Rows from block 7, named by matrix and row number. Rows with one number belong to one neuron. Each number is 500 + 25 x the weight over the matrix's rms, rounded and kept within 0 to 999. All counts start at 0. Numbers have three digits each.
# gate: MLP gate (model.blocks.7.mlp.gate.weight, 336x128), inputs 0-127
# fc1: MLP up (model.blocks.7.mlp.fc1.weight, 336x128), inputs 0-127
# fc2: MLP down (model.blocks.7.mlp.fc2.weight, 128x336, transposed), outputs 0-127
gate.134:508493503498501481493505506500505516510510493475494501496498486464507477487509515501491500501496478511490519513493496492507498511498495524484489516498504496499491495501517510506497530495506505492483514494493491504489505501510507506507497506500493492500491486487492503494498475502507501506507510508487498522500499523499502511507490483509486497492483504499499510503499494482499511508513
fc1.134:501502494513485515511489492496497485491486500517504505507505512535494525510490483512501501498494519489508486490498513521484504494519494478510497479503501504499522505496489488499502477504497498500517483506510511493496498496483498495496509494516511501500521494511506501497500509503497497494493496490511500484510496483496494491490505517500510509517519490499494490499505511503501501488486
fc2.134:511503478481512493497480500488516500505498505508492500517511499503508501494490506489479515493487477490505496504476510500522507496489512506497511497516495503492503505485499524482514461482488482509503493502514505510497525504498489511485507486513499517528500512509488486506519457490487524533441498518491499487513509497508491479506490462512514487498491490517475496516476522507521487523502
gate.135:499512520456512475521461508475538484508482440494485553501525480530505490503519497498474504486493533483541481521522521510542488486471442527436474493501533457493529447503480462470482505544513542468456515460503585509534478491522539519539498475533546446595479503478516516500501476456491430526491514511512475523504514530499512492488528483488482501503519539468471497487511464513490463520528
fc1.135:480508515494513476534488492546563493507507443457509507477532494508561482479534513475467553500483541452504481501512514480524498478479475520457499485548534504493525513507491490446483450515487540510496470490517548466506458494525568531545485479438507521512513507513481476512484503496491487527531470471501501531472524516489499461511511509481470510520500525467452458464487506514518476522510
fc2.135:494526510541454460544485534474482559487514471516472446480483483535508480492454475512495495481496545491435483485480541506484442509512498498503534505444533484520519465505512461459467560491487500494496507510459537475524501504496454496497494477497479511510518495462504507472489522474480518498486504488518540524482470499468498483508539507505512491493486501435506473482555498501472468500470
gate.136:513506548558539463468451537512416468516501387500497522559522541518466525492472501593481544520591534537540452527472522559514490508563542557537408492509505499556495460471511498482475519410478446494469527459527495482504526480511458622468504481470467502487474471505473504424531446534551465508501520457544486518485515517479473485438500550519519449472505459510501473510498452558449530524491
fc1.136:549513482495508482579488476521570383563532485485496461542501470478498501498557533531470468554425498504553527502507546538516502472469433485511537430500482470456396562568519513440529532477504477493531465493482520524522455478550492434483495521433511424470518609542575525556465487453537454508503477553515474459534440511445488505521499528475529554525483505428524537509456521466548469501523
fc2.136:485484478446536513494528497478395511484457463485488501456490529499462472504555505546475516466559543542487521515566491482502545481452440591477457517515493476488540488483551519467531485497531504521446494517476543543542486565458438434529510485516528566474494483536511460449524511403548531456464453494495479550561411455547574480479514515569495565510481514521542527481536502518483455528548
gate.137:486492485511500494499498502488515503478498489500522476511513520506488470501517510516473510502523510489493526507501493505504493508514493490497491489538479523504507499526504499505505496505483492479496506475474479494495520508500486500501495518469471522505501500490512497519516525503490482491498497513512491481513489506496499502498512505498501498497501526514476485502495493496498516502509
fc1.137:507512505501504516499504499499480486519499507481495530514507495505513507491499496490499496484495481523507470501500474519483496481528518499521489522509492483506513532518488483506509510509509508513507513506511503511503498468526501487491487500488498496479487497525477509516490523512501520500497497483497494472521513505483488475488485508480526500499498489483497477477493499515498488509504
fc2.137:516518479498495495504509488494519519480493514507480499493507514513515499500487514521496504509463497503501495499516494503501503484493500494501503495508508507498491528509512489492493510494494486512477482483490517486515508489494486495478517514517492502496500495503509493492507493501516504498505497500501515501519501504480493485492478498511476503486476495483511529489496489491520470489509
gate.138:527489525482454442559455498485566464519525455513499469467518498527475408536503448509550504524555483506500521515485566483512506536504444531483525513491487473413464492486529465527522473583521422488512460446484524512457528498423518567570519483491499507514531504452541451438458493521495465484501460427513559526440518521456552543549586483517481482563499506493490505473504568577520488457466
fc1.138:467485474579558497523536575507466433493478449459532531500459525497510470517494529499380469473488505518456479510479427496496441485487469412549487486575485487507562503568441529535465506466531533461475489430485468539487582533515507510518473548478510520494524490522538530561526541519445464472502525532448506508495533487505488506545464511430494494462534503542481487509557506531474529518571
fc2.138:498487535470522517525519525497500478487519532495560482533520448528481488492473485448528522515514478526456530461494513535474486555546487493530487478553523511479480492531542529514526509523555482486499489548533554529475451508511562497479481529511476483576443458510454532503463488522526510481467541493512536513494512443460480525469472511579498542542503591446440476587490455456492510473572
gate.140:495492470494515499514524482488576485459492476445474440538551477478482493433545443551491463512524503503494529525509473499503458484555459504543547487467497562499499473517521525496485536482473516471523553505504520489516531536521485464446485534491537494498487485486506526542555497501514485474505481510526500513481504455492495544476519500523516491496516523515461461480470533484468523476466
fc1.140:518466497487470522544516524484488482522484473471512448506510468459525465491507473493499499477470485504508546505486562483504477507530508508508496528489464514492466453510531523513529479520481505497506496488436474512516520484486523503491488503502514533479548506468494488567555523488525533480496478502514530534469521480475530521438531440555509538459533550509464489473501506476500495479497
fc2.140:502483516458536488532510446507445558533499439528479457509534538484567462457576535589537539477536561533486518521467529504500519538483483523482495492448504551523495466489504448491503491488489508438498532550438442517441502474534441475543525505464493507450498512469438491504480495521499488545491511469501443504511489507517518494510497567476545523480460544472489504520505540509487478533544
gate.141:467514490520480495487512508536498477482486505496511505500466498522529501501469543523497532485484483498475504495523521496495512483518478475467453530502500518517551524495464462470519519532476521538541496487484499529497487494517523492488508473467501534473500487520515484503476494539494505480498507452508483500479488494465476475495501522492538474471500540512517461488499493510534509526548
fc1.141:456529491533468492490512509525497480500497504520506495496493507500525506484483506515502509504465494502463507510507507476500518475512486454484478530522510487509539524477477447484509514521487507545526484488500503510512493495488522494513506501453499517479520498506509505487478503547488515503498480468495481491487503509462473498507503514487534478501517555516503461482504501507513500526524
fc2.141:529520521534500465495519534479498510478519482504466452485493500438505496467510510528480515500517495503485482526518501478500484471451480487494478480513489517510451503495539479485528528503517573509506499523511484498477539470492472480490501482518486488494548454530491474492513517521522503448525500487516520517479485502515518486469468532512547509462496496508526504517482497535522492501496
gate.142:504499499502497502499498500502501503496501502495501500502501504501499501501498501497498500498498502504500497499499499499502498498499503501494500500503497499498499500496502500496499501498502502500501500501499499498500502500498500500499501499501503498503498503500499500499502501499504500503504498497501500501500494496500500507498497502499504503502500497503500499504497498499496503500506
fc1.142:499500501499498499500500498504501502498499503499499498501500502499502501500500497497499499500500499501498501501498500500502500501500500504496500501502498500501500498502501498499498501499502503501498499504499500501499502500500500502502502501501500498503498502499501499501501502499503500501503499501497498497501497496498503502500499502500502500498501500500501501501500500496497500501501
fc2.142:499502502501502499495500497497500498500501500500496499502501502502505504503497497499500500499498503497498498500500498502499501499499503501495501501504498501502499501498497492500497497497500503503497499501504504498497498497498496498499497505499503499503502496500502498502495499500498497500500497498499498498501498497501500503500497500499498500500501496499507502498504498500496497500501
gate.143:492492499503506504494496497504502498500506504500498499500501506503502495495501496496501495491499498499506499499501502501500490504499495506496502499498505495500499506502502490500497497491506507497494503499501497502509496496497501508501501496497492497500504496506499501504496497499501493495500504502495497499501500505513509498490501513508500490495501499501504503499504509499510500506489
fc1.143:511504497497498493507503496494497497501501496499504500501500493503499501501497500506500504507501502500492500500495502494494506499497507496507500501498500507497502496500495505501505503510495496508504495503501501497495506503502498496500497506505507499497496503495500495495504500497499505506499494497505503496500499496490495505512500492493502506507494503501499497505497490496495497495506
fc2.143:498504498497502500495502497499498500497503500495498500495504506506508501502496498499501497498496502499499496500500498500500502501499501500496498501509493498504500503499492496503501496497500507497500501497502502495493498495499497499503496508500506495504503494504506501502497500503498498500497498497497500500498501497510504506497498499502496497501500500500506505495505497500500497499498
gate.144:483512515513462514498484514480528534492487518515517507484493535501460478520505530485513525513531504458510474504498499438502495528509513513465443527513489502484499514458468482512467530509511483499537503497493500508472493539480532519525490518505497467502481535499467479514473504508524512477497536524507501516492495500495511485469476469533519503527516511471510516481501492487521505468479
fc1.144:487503516535478475508478524479550529482501519507523500477478518497472493506511505472494522491517515478524480505490473444514484526510535513470427530494490466486500539472470477494495508516514497481512516479515494516493510502483533531532494514503488494485479510489476497499527505527489510492498520537514520526496514495502510492497494465514502487509501502497523502483484480493504489488515
fc2.144:487502481539466491503524482475520524506501448494512508455475473464543496514482510471513505509490468458512526494493514509481511495513518480511466500478514481478492489438493479509464516478499476472457468472496495484527464452502468485501506505468528494510525514494514467469505495481482522492516510525442502531485492476492534500502497526483551520525509486495510487465472480489439497533500
gate.145:556541502555457517497497425492536526487490474471475546514490509505527478552490482506518551492480473519491470491512509550494474506522454470493447505480508480529488533519454496523565450470452547501459467466492464493524511487530455482503511439497565452489506551482538475509530490529540496497500542460506460558532506437474473567531504529499494440537493506463479509548422471488550535489540
fc1.145:501506500490506499477489493541439424498513485555505498507460514500516488493489473514517492481495441493515474511473451473522492488454518484487522540516502478509498516550517496518537560529468557514451426481512507549513530508459475505502497466475444500507505479487479528512500478567537474549513575543537478480489493501475430497501500510504487448557551529483474530499483508527564481469513
fc2.145:510464467551503452493538487511520523525506488449511491557464503498505535489483544549518480507524522507542484542502518522529492421492444521469560482506482467505495476499508539526526443482498539536534488479497537457475456429536532514456539545487474501463496482495482456495475554487532547497490504468507459504510487475455490471487513489501483427480442489521523467526512578550499482563514
gate.147:541457441486482530520497458505500464499503547570531465458482482477535544489530433465458448497510479594527523480505549504486500499515455494455462460534551572475489478542506538484561529534509544479444487510503452525502495484516487469466511494539509479497529496483480572439483432499515500539532445579487504507504482439481512496474480524466531467517530495500509483544463502489495518538563
fc1.147:436485483440437510473551562519492475512479486505571545549513497481463509531513544492458512497487565476524470510491514558529488484542453510494534494497444461496522482477496463489529503450498499540497471464472585507452511481474501542471514532543513452588514505476484485452477516470496491473523488536517465466520551495475542510489430530484500541512566449546509536470540507448493488487464
fc2.147:559430529471539473526448528547503469478531521481528497532509511506480496478474500519459496446499496511545496493472482534555500489514521439503537505577529526599526533511497515531534538553520461567494483542524532475527519509490486522466486469490466471492437500510522526550443488514509504521513479494481559456529523496506509497523480455532541480535460530533468506503440507510458461493529
gate.149:499507505507500503499502504496497500498501500501501499502499497497501499501503498500505502500502500495497499495504502502498501499505505504501501505500494498500503505501503502500496505498499498497499493503495497498495497498502498495499499501495500500499500499501501498497500503502503495497497499502503504502501500498496500500501495499495503501498508499503499503497502500496495503501507
fc1.149:496499504493499502503501501497495499500502502504506499497499496501502498501494497499498499502503504503501505498499502498495504501502503503502496504497497502502503500504501496505503499502499501500494494505497496500500504496505505497496499498504501496500498499502504498499505502499501498498498499497501497501501500495500504497499502494494505497501504500502502503499505497496496500503503
fc2.149:501498500495503497498496502503493505497500501504500490506501502506505506503494497502497500497499501502497494501498497494502505499504501501497500492501501499502499503497495499500497498496503503497495501502502503500500498496496498500497500508500503501502504492502507501498493502507498494499488502502497506507512501501503502506502499498503501501502501495502504502499502495498500494501500
gate.150:467466469527498467491464438544581540476471504434507523512492540499489508543526526508493562501543482501532472461507429479485524543482479502512540479489516504477513529492435542446513478485514553473478514485520519481522463473525498489535479540447450532458490476521486445496532505592521451498508519513568474528446447485503528521562510493450507473509460468472481435491518545515550563511535
fc1.150:456489502417532487435522502526545502463516496475525524511527512529465512554523518503488549520483473509483443503503503451498451493487459500488487549496479518478510496479490517540517534447505538494451432470498399499514532595453481458507508492540529428469569467495493427551522512544562488526495512503535568453515492485527472531504538481516518497515510494517480511538505485478487500514510
fc2.150:480486477540468511451472502464493521504501559504511505491495504484467518423523450510498525478449497450508530499563540526490501475507513493518515484478506498541556487430501448555501563503489539497551536491463476505504487489452532503479538520475493508545504519496536474486494484483528497499515514486478530513476487494502475468486548466480532454488541493490496528530511491544518524505519
gate.151:526501525496516507472450481508510509540468519481448516528522514560480492545514542507510536481494479497551485506499501449521553530525514473452564507536448488531479504477492463534487490490496485492487496484510442470488514474505497472530467517541513568521484496463464472525490512496457482491489533516502488531503488520498489457517496483493491486483512474509490475499483499483496567482517
fc1.151:452524494468528560521510516452511502473528477533540464481535560448521562504492448517495497496465506493450495539485498514495511479470489513542544523513499528465536501529512517494505520492482512517537480473503505528519500489490493493506495474477482484461488508528468483506465502486503491478510465537460550448505530461502524447476503493527509485475520508503531522462519517517527492491489
fc2.151:525558468520467481492530527472551519505504488477495488485496464462453504518463520499510506524524501511512506568525478527489481540518497498488519503481489520475500484476519512506502509523532456472441497483496518508494484502512554536517497495458429499526471495538523473510500474465496490488510480494522521487487445481487489473459478477504454521507452524514503497522493505528467546522500
gate.152:533479475495514494486524507503469518449528513473458517462496495477529464534526500539553524488504573490508538487487498506514479480530450509527521512496510479482523505498498520476496516513424515522520492505517493501504522527481488526556409504507471485518522544441493500496522452473491466517497504525481522574497466551531471458535525482544491513500509488486437459510535466389533480493531
fc1.152:485537475465517498464520528498498509484542522528463548496525473485485513498472486514548519483528539488526528456556522503545544505531454488512490498485452512480520442488463487455505513491500516523479541520566535481543491475507503493487522469491476465502460498476478533463465433537490481509502425494514498511449479547515506498507493469544506539476479509504493510520496514511459512478552
fc2.152:490480507507496500503484524498482494488487472498460494455505514510493515487494535546493468466483461548517508470469521489504535482490513524500524513446454495496456477500507447516435521500469489517483487523502459491456531498463495543513504531494465450484515527503490522530539531499499523465527455525468435473527478500511476481497519543473443570457528473508542482509523488490448493550447
gate.154:521437527495495503545493468479499456530504486526533505514523446491523538503468479475522491522504533486451532512516494462486540453513539570498502473513471465463455459499545483462506536601465531490531505522512449498437527521444570491537494466521474453593494529411467481475508471447479466531513519473461518501564529492470504478481575525586574507492541475515482535463512478498516497441501
fc1.154:524567472477483488490542568469523508500517570476523509481528493511457445586486489512425544492487482515489563442465519503458449544510452450484480499468528531524494484447470478550533473422589473518499495522517531523545478438531444511507467569456578546482514502525544494506482466533449500493497526432536435474509497519502524496508459429495481490538507560451474518540507511566467456516473
fc2.154:465373511532502505499494520491496521491503535475519496555466489451475485487455457477514463500498478555488453506529481492517477453527509417561487501525480555505566516519481512494587476524457493477471550536507483472544544516520507512480522431462471472496582428488544502455507452440573542469465494539488457478509461514479500497497529494513526489497505564522470562498511485431516495498403
gate.155:463449486501497506498556519567430466507497499511465544440465507488493497527505594529481478517512483482533512518478505508520549496497468482485474539523481489486531502462509516552478507477475468489442527453450535504484526536504530557503508485505509518449517444460505500506465475485536504485483477490499523560532497507521424509508493554522489489511480529573430503482525451530551492496490
fc1.155:555543492492539498471515476486584505491465504500523452497488504515505570458481462473537538498497508512482498554519503471522493515551535457508523490499471528482497483503502505480472465504463458487516504459457464531523507495488457484414514449498542470499519563532505553477560498536445518556500476464502489483479531475457573518485503521517485499496501555491605503540430507477442472448542
fc2.155:486488545500411461480532507506460446485520449557485462473450515524518502506485573443486549508529489539532524511555487494526492531501507509455508482470453517494546530515534519496497466462473463515444485430495478492532508510538502481528527532470481463453525546532514491521556526543490495429424578534470502480442481502546466489533504468535482471460502530441470460521514519502451489557475
gate.156:415540476496509487524536529510480523460461538505552547510492501498514482559464518512484479511492452503533482470490535509520492529492569487503483551529446490455529473526512472448472442501496510514451530519454456534516537482497530510469521483518524521472486485485450523423531587498478491512502483534502483482504549508544473491499454454468508545476496472548510508540460475485487523527539
fc1.156:509499480512564475493516461499582502491469451493525504494502511536472408532532522563485544525580516477531508537504477463485447463473562487493531500491501528462496535492482471537454502474505465538466511507475496496504450531470474446526468576463485518440500545514519467521462431443524488467488500564517470513519511560495480496518471501486529524485516479478473557499504551477507474509498
fc2.156:468506473476443492532469484437495477452516492515512488460437514494527522436480519531462524568511506454510502505481504470525477504463510511490502519451453519453528531458548493531458534534477493490493510467489487475498525499488525505542418424516493497505522487425468452511531534440510489557478476480502506505500509529545477500475484452534499500506550508483487492455551525489478512522472
gate.157:541497525516463449499510492508514469474560504472500481508563525496487494513523453497539467488495477474532485490441480486526488494502523500564528497457486493509486505494524494510481513539474470477482470508488459463569509510510537514482507518476521519510538505486499499488475487511471488513498483532488488525521493470517520456536500510489538492508489545445451495520513514555485517466555
fc1.157:532503526487472467487476495525502478502476491508533491514516492489482486509506517484526443533491525481533499490518518483523479511533518475550503507458504520450519497500498516523498538555461474512488495482507512521501489525513505465478472539467467473489518464488478569518496498520526512496489512480526462487513490506510453482504485503475492465534523535496467494536525512502483470489510
fc2.157:486537474485522550469487458506502477501472524519496522568557472510523536508495491472546531526467499481450531503497530556531520477576448510468470512480535487488483487508482510478504481480509503493490492476502537505519526480502500520495511512513530483472465488505541510532536527515503449474515535501495478501471449489490497520482530513492501499488506509469465496519490482528492491488503
gate.158:465464504504445542512470494548509479538557479466486473504537446511432483438451472416516484570469490538499542489507485470488477558454536494517503456501479511472493503490551525533525531500536521503492476533510533570543497442470479472453537511533480494535524496491501487444489520434521526474510501479529477522543521430494489509496524506560515521520487509553525543461451455488529538491542
fc1.158:531472472500522511545525561536500487497558508445508528527506462517498465495504526439516483501550505490551484487522494509540524541534540503515552514508515479477533559454479541472507499420487469476494495505501543511534435498457549517489490464512525453535523536446432498456491495507508512493492466473529503491543508502501475486448379535507479552486485443493528525532429465468465497513569
fc2.158:511510527490502552544485492493545458529493495461491496507593525506492506515483474496480520515495553570517527492498516497462458515483474519472512503485540481484490497483495467516484493533567438480524498495462497484540479555513518482442474497550457490470458509542450453491493513518472464504525567530533511521513507548509561455532450492488536516516521498481516491471533505515522441500497
gate.159:517498467527564475502503433495494474505527495464480488518531499508556508504520510505465491461518519517490481498503487487487494474465502572478483510510532501538544487497570458506517506504481507512471519520485441459524508478453471524515511468499601493473494449530477481500531458506539494525518492565464523483528456472521503491476525495463479519537479554454523501517431526483476487508516
fc1.159:485534493509462493514495506531485569483447478497497501522474481515470484489467544530537461527536522474485517454477532544490488551537497483533507477474492502506517508465502539465492494503486480511471497464474498495510505506513543502545427518493436507528510525468494507509496583448495503493493510507522458513476496554514481454483569545495476482473475509528489494520491520504528481498497
fc2.159:491487515438496502544500506538485515504524517550513588458505501498513514531515483516521496522501524506525491494523478494518522493539495469482456543430504519503534487503492466520506503525490436492502509474475525524560459526490561489506442534494471535461510481516444510524522490505547526515504519520467513567503497552578510525445479489477522469473509494499507454478471502475514493510515
gate.160:499496588483509491461479524468525534521504507453504430474496479554529445484459511446494503482485520528487502529532532519494508511504540509477521524500520510546523492499500491495517513461485500511482541509513528512521485515502474486460495452556561520480531503495503478463505497528537532468519552482500512504434510513482501523491486540471468527465475466534517468494491456525426475500471
fc1.160:466461499480475455529487522520485480482519552489524485471501439540505500556512529457476474449525466522462496493510500508571508489480554507513510451451496503538523463538568493468495532510470475503478470474539488481480532503530541507472473487467502490487509456494511500513501467547470484489515498449492528454509526512522556546500545531494509468520551539517505483529469471494507548490486
fc2.160:483522512499524479525504502458498458480482504480494500455473532489510496458509539459518495477494515516513534517514487454528523466523539496505515494503483445460511493528505505494515519447499476509497485532488469479508567461482507516516490453499484490491473465552512568556492493527507564479503474520480527485508534526502539522519505458495496468515503468525511502451491521545532493466497
gate.161:458463458512528497586502450507500479508524501523504537492506525503512467504465469474510538508510486479534489551519426492510498536535479496484512512511482545487486483500484495528498537498505478507547484469476462493521486500474433477499481518524526488479516503467479515465481503522541524465496511453482497480525533484503481500497488555483486505490444519556528516549462515518554522496511
fc1.161:516524527509457504457522531472487481489496480514511475521474529508479558486524531536531493472505520521474510496495521499524475475488522513504502515530562498487486537483482458510472441472515494544481530522515510527486510497514509444473495529499482492482498450535509496522467506497476544551485488489552452497465506523504485506507501503457515495514542543449442511497487469465473507528493
fc2.161:513483482573570490465539523520519530506527533497510459467513472508450507560516446536495504516471423489496447520541523498524503492516479479499540478461527506479511473477508480534533501434492462456506528461539495512520511483473504466529482530556501476493549516492523520463506485486525506499517510510480495452481485536497518528504520512551471480469504505536508489490550485494449467530450
gate.162:497501508502511517510503499497511493496488517496496492498485516490497507500513496493513511498502489494493501480507518499516491503509498481493502486508502487506491490486483497516498498489494493497493487506497495510492502502498493516495512495510499528498489514506506502484494502497497510513499507510507507512500512511493498507500493490514507509496488478517500496502497498490485502478493
fc1.162:495502497502496485494493504501489511500510492505509504512516487504513504495491509506505495502487512502503495520488487503498511491498515510507487509500487499484511507510499496486507498508492510505508514498495501495508507499508501499509499501481518475499505487503486502506513512499507491486498488489507491479505485484509504485502503501487494478498518520491496502501504495504512499507502
fc2.162:506493503527501500499502505494499484504486506500500484499509512517498492492492503499486508501495497496491498503489493493505510516497505503494493484494489497515511495495510504511511511503510497510485493512498495497480508517513495505506502501483506493513518505511501515496498487500493492499494504489514504509499499501492505516503491512493509494509494501501492493494495504495512501504504
gate.163:476497526504501508483487491489515525490429467532504503522493507483491507503464522527469484530469502524474475468505512490499512502529496445529500536514457471518492486485506555538503547475556485445511601474451478505509480586513493502559505518485531472492535519495503531503531544450534468447508483455499527481500492487509457573518496495476466501540503479500505452556486498537483479440506
fc1.163:460495475447494530458501494507472512509462495547491517488463537472498566509471510504483531462461484537474481478510542468496494508500518457511500531519522475506463487488515540524487566469522505475473590507500511506494489597544472505544504537489512519512494491542503541510540547462527473446508478475516502455482470507550496502519519471470482505514481498520511450511511495487497441426513
fc2.163:513498486521524524451501476539490483517502540506467546475509488495495501514510523508487476515564527499505487469483500529491465580449519541497536472498504537501478465478503488464435501557494498489528522482491512523466508395493495498467482449536489492503462571432505500457553457485458461524583483475448493403467474530506490448558555531488450460489493490441477509457539504544469502527480
gate.164:473519460510524535438457520460535520448510539507513460453504489505513498469466504527494516477509510538471536505523485473504503515490515461487506550518578508476522509536478512495505543506478487506483503477505514484480489479505468518461548455508489579431516532478492531541530449508447493528503487516538516470495483490551474501489485480506496472471502520490528512499522514537490531518421
fc1.164:486556451470533468454476497476481512493503493522489479515494465501523518473513465514488474506475558470547572544487527463537437447499535532563553526517458510567566558507495457470537548490551452561491433529531555490488537454479468501486496461461443474491460431537475464515528485491532538511498527526520475497543524507489488502464503463532500475509521495495520501473472479489498483489497
fc2.164:549517490503553508518523475498535537528493521462499433590505480509449458509543500495574501546507444498472433460517530502456564464500473472531495522489516472509448436476492454508520456508490467488534487513517455523493512578468538484561529502550499441521518520572520455489467454499412538511486458468506531483514493481432560476514501546539481505473486493426490487430557483518490489499504
gate.165:513501494515507500501516490504497509486493517498502493493493483502516508504492518511483485502506489493506510502493511497497514503498495500496500491508501504487508493495496503500499502510504527498490501511510503513486491489518494500510498496506489512501507509501500510494498502509488507498499493489504495492500494512514488485501496505506499484495496485490484500499493503492510497495497
fc1.165:514495493505492500503508485501500504488489522499499501500493496496517517499486514507494491511501485507499506501499505495490513498497491498491490501502504505497507492500497501502503500506499515497490502504493494511487495507521498498511498507503501514500507511503495497493508509512492509493499495499500498495496497509513490501505501506508501488489498488492494497502488494495509492495496
fc2.165:498511500499505495504495482509514489502492493504504499494509512494482512507496499510504499503498494483514487508507501504493496492496503503502507505508494499502496489499479494494513493492495495494514496496489503490499510508493509497491499510513505504495513501499491502511495495504515490506496508496495504506503511500502510503488497500493506491498499493501499510507498499499497507519506
gate.166:488490506496513494512504498484497512494500509498520498485511500469507499497498489485484510500504491507475510512502506479524502501503490485497496543497498484488505498489489489499485509495509504490489500519505509520501496505504503503484495499500482512492505508504495499495504495490500487488508504506503486515516505513494505494512487508493482496496484505517491506504493510502511508503498
fc1.166:491487504504514495513497492486492512483508500488524503497495488467506482501494486484486507504502494500481500511498510486519507500496494495505505539490479493489507492499511499497484503480500510484489510515498488521501495500511505499489503509496477511495508498501498495503510502491497490487507507510499494520517498520502511500505487507498485488492490501504499514503498514504504509499508
fc2.166:516484500494505507500496502487506497497502502492488515500509498483496506497513523508497506504500488490505505499479504510499507521504511506492506498499493508505498495494499522493494502493498498510505493497505500496498510497504501497495502488493502504498490494504506493512502496503490492507586489490489497518506498500496502497502499492505485506501507501510488501507495511499513489511495
gate.167:500497504501502500501499498501499501501502501497500498498499500500504500497498501502498500501495502501500499500497500502500497501503499501498499502501500502497500504500499501500500498502500503499497501501497501501499503498501499500499500500499502504498498499502501501502501500500500501500499499501501498502502498497503501499499498500498499498503499499499499503504498500497500501504500
fc1.167:500497504500503500501500499499498501501501502495499496498501500501503500497500501502500501502497501502499499501498499501499500501502500500498501502501499501497500503500499501500501499502501502500498502502497501501499502499501498498498501501499500502498501498501501501502500500501500501500500499500501501501501497497502501498500498499498498500501498498500498504502499500498499502503499
fc2.167:497504499497499499497499496501500499499500500500498500501501503505504502504496496500501497498498500495498498501502500500498500498499502504498501501504498499501500502499497496502498496498501502503498498500505503500499498499499501499500501503498504498502503496502503500504498498503501498500496499498498499500502499498501500503499498498500497501504500497500503502501501498499498498502500
gate.189:480524489411494473533465462490530551516520492489525481486518518478492482501506549515520462428565511487521527432484483463571516466529514505460431548496506503493525532429530469504515502531557482434510523552486464506474460463474458507519493493574490425566492474453469531478486506431547493553512508512491530489444497472526496544487478540505507500555460503530501524496531541508551522508495
fc1.189:470525504472513509483482587477548537556452486508502444560489557506510480527459492480477469487498547497494460523474488519584519504430555465510467465456505506471495503521472479558516538521554485492493506476488475547484505464495487481481527505546482471542523539441519484523488580489495509508495471523529511404525473517454523487533542491449477469460520543498512542521511470488478522490481
fc2.189:506557506393547452485531499507465455534508508517516458516473485453527465467519505459478527509454477464480539519528480493515473479458455505484415499478506540537500507511593530497485499457535486460476483513508516516519494510488503443495473521504506410522509455483508549500516458492529532448552546494477473487467521484483428485524500475561528479518507534516475453544471455514483438493485
gate.190:502497502503502499499502502501497500500506493497499500498502503501502499499505502498499499500494501498500498498501499502502500502501498502496502502502497504499501498503503499499499502500496501501498494501498500495496500497498497499495500496501499504500499500499503501502502499495503499500500498501499501503500503501504500497503497500496500501503501501500503501502497499499499501497499
fc1.190:502497500506501502500503502501497502500505494499499497500501503500504500498503503495497504501496501497499499499497500502500500500502500502495499500498497503499499498502501501504500501500496503502500498502500500494498502498499497500501501500497498503500497499499500500500503499496503501500499495501499500504501501498504496497504499501500499501501500500502502504500497500499501501499501
fc2.190:497503500498500499498499497499500497501499502498498501501503504506505500504496498497500498500497502495497498503501500500500498501499501504496500500503498497501500501500498496501496496498499501504500498498502502500496499500500499497500498505496506499502503498502503499504499496501499499499499497497499496497500498497499500505500498499501497499502500498499501502500502499499496498502502
gate.191:450530483481458499492490583463535513456506496534550542524521465486486476499482499510496497498468486495490530493467464464493518519470524464487473446512486504471556519497493532585519522503480494535508477502508474506512519534518485490491504527464492533450505555478546485493504529529469463500517554499503534474514536513498538494501435498464450461512470597530450509522467523531495480504496
fc1.191:462472499515531550537447457476484497490484461519529521515520499518527607516543511489505571491455509462439544456484492441519483504489527445514536495478510455531389510533473439483519501493533511502521529486499495487497500571474547502485493463469511500529507509481455520496510511443461494530503547478512486504557504471490510506503525457480518503550558549445520435538462526493483499494496
fc2.191:491436502486468501503515519503550554496468545522472498513481493551502469545507455500441507515473492530523459465481521469534508526548501519527519420477482526449581573494525534481471480455460527461485500481529493503541472438601480451526474537489472540531489410462532507475500500468467533480456478539511480527534520447496544529471547537477441564479459532451503478529565524420495508430453
gate.192:485483525473499510528515489532461524501513488555530536496483500489509504539525492551486516494527491536504493491484476499509512455493479506516548554492503556472524501471513507528482499463507478518497523499448481519526503428491491497463489442512485481507529501487506482467455487534498507483510500546494467473470457529514490499486502457492544513477482551480504506461554543494474504518467
fc1.192:494422553506485491533449485512448534461498528488511507491463539483497484528478507516463508516548516512551470525476539506486465474492453528507491479460462551481488507520525584472494484513564447504452532493422545493539522429495479462514514538550528493519540493463452470526494479503539521502499509504482504473503517529465441516489501507472498478513474563449494486512534487494520519520591
fc2.192:525479483528501535521514445500541483520492507447497546458490516543469528452478536539443506531579544481510480493521499534507505506468555489498517494493467481473481525474474439476490464546532518482543496540479502528446502510535441515486472462506497481444532543478457540479548438500477525477538539493492490516496513505523586507489492513476504508496505553502517474464499465480518501518451
gate.193:407493431475492511480507457522540501493464529510467488532497511495491527506478538537458473515508489536486514515467491457491487454467495465498535544471555520566477458462503492564480507501517522520526473501504494514470516461507490479516447503539460558470555447566522479519512492496523495549503528542487468489475500473524480599534470459475502501530526498433525508525513520510519556459489
fc1.193:507497484490517485495462492463479514499512509504495485504452502490499530518537478471496505509490459471485481465448518513490528553502546509474468484521508520532544506556491497487534512479463462504512541521491524473544475625487433439493525525520497496476453512504497495457508509500598505439504498473472462542448490437479544523511454535449471501481398598552509539576559494535518477463538
fc2.193:484456502489467532504511482478516505433490584477497493519469506455521525512531536464511523470533528485518494535486507554488503490431510509500517510478506483494478520457477483522538511528470517519501598524501510478515492485535567489502479478473509580541488524470520482531578597495450566494490500535526526558446516489521515536542472466501465521484453503508539490504455449541552506474464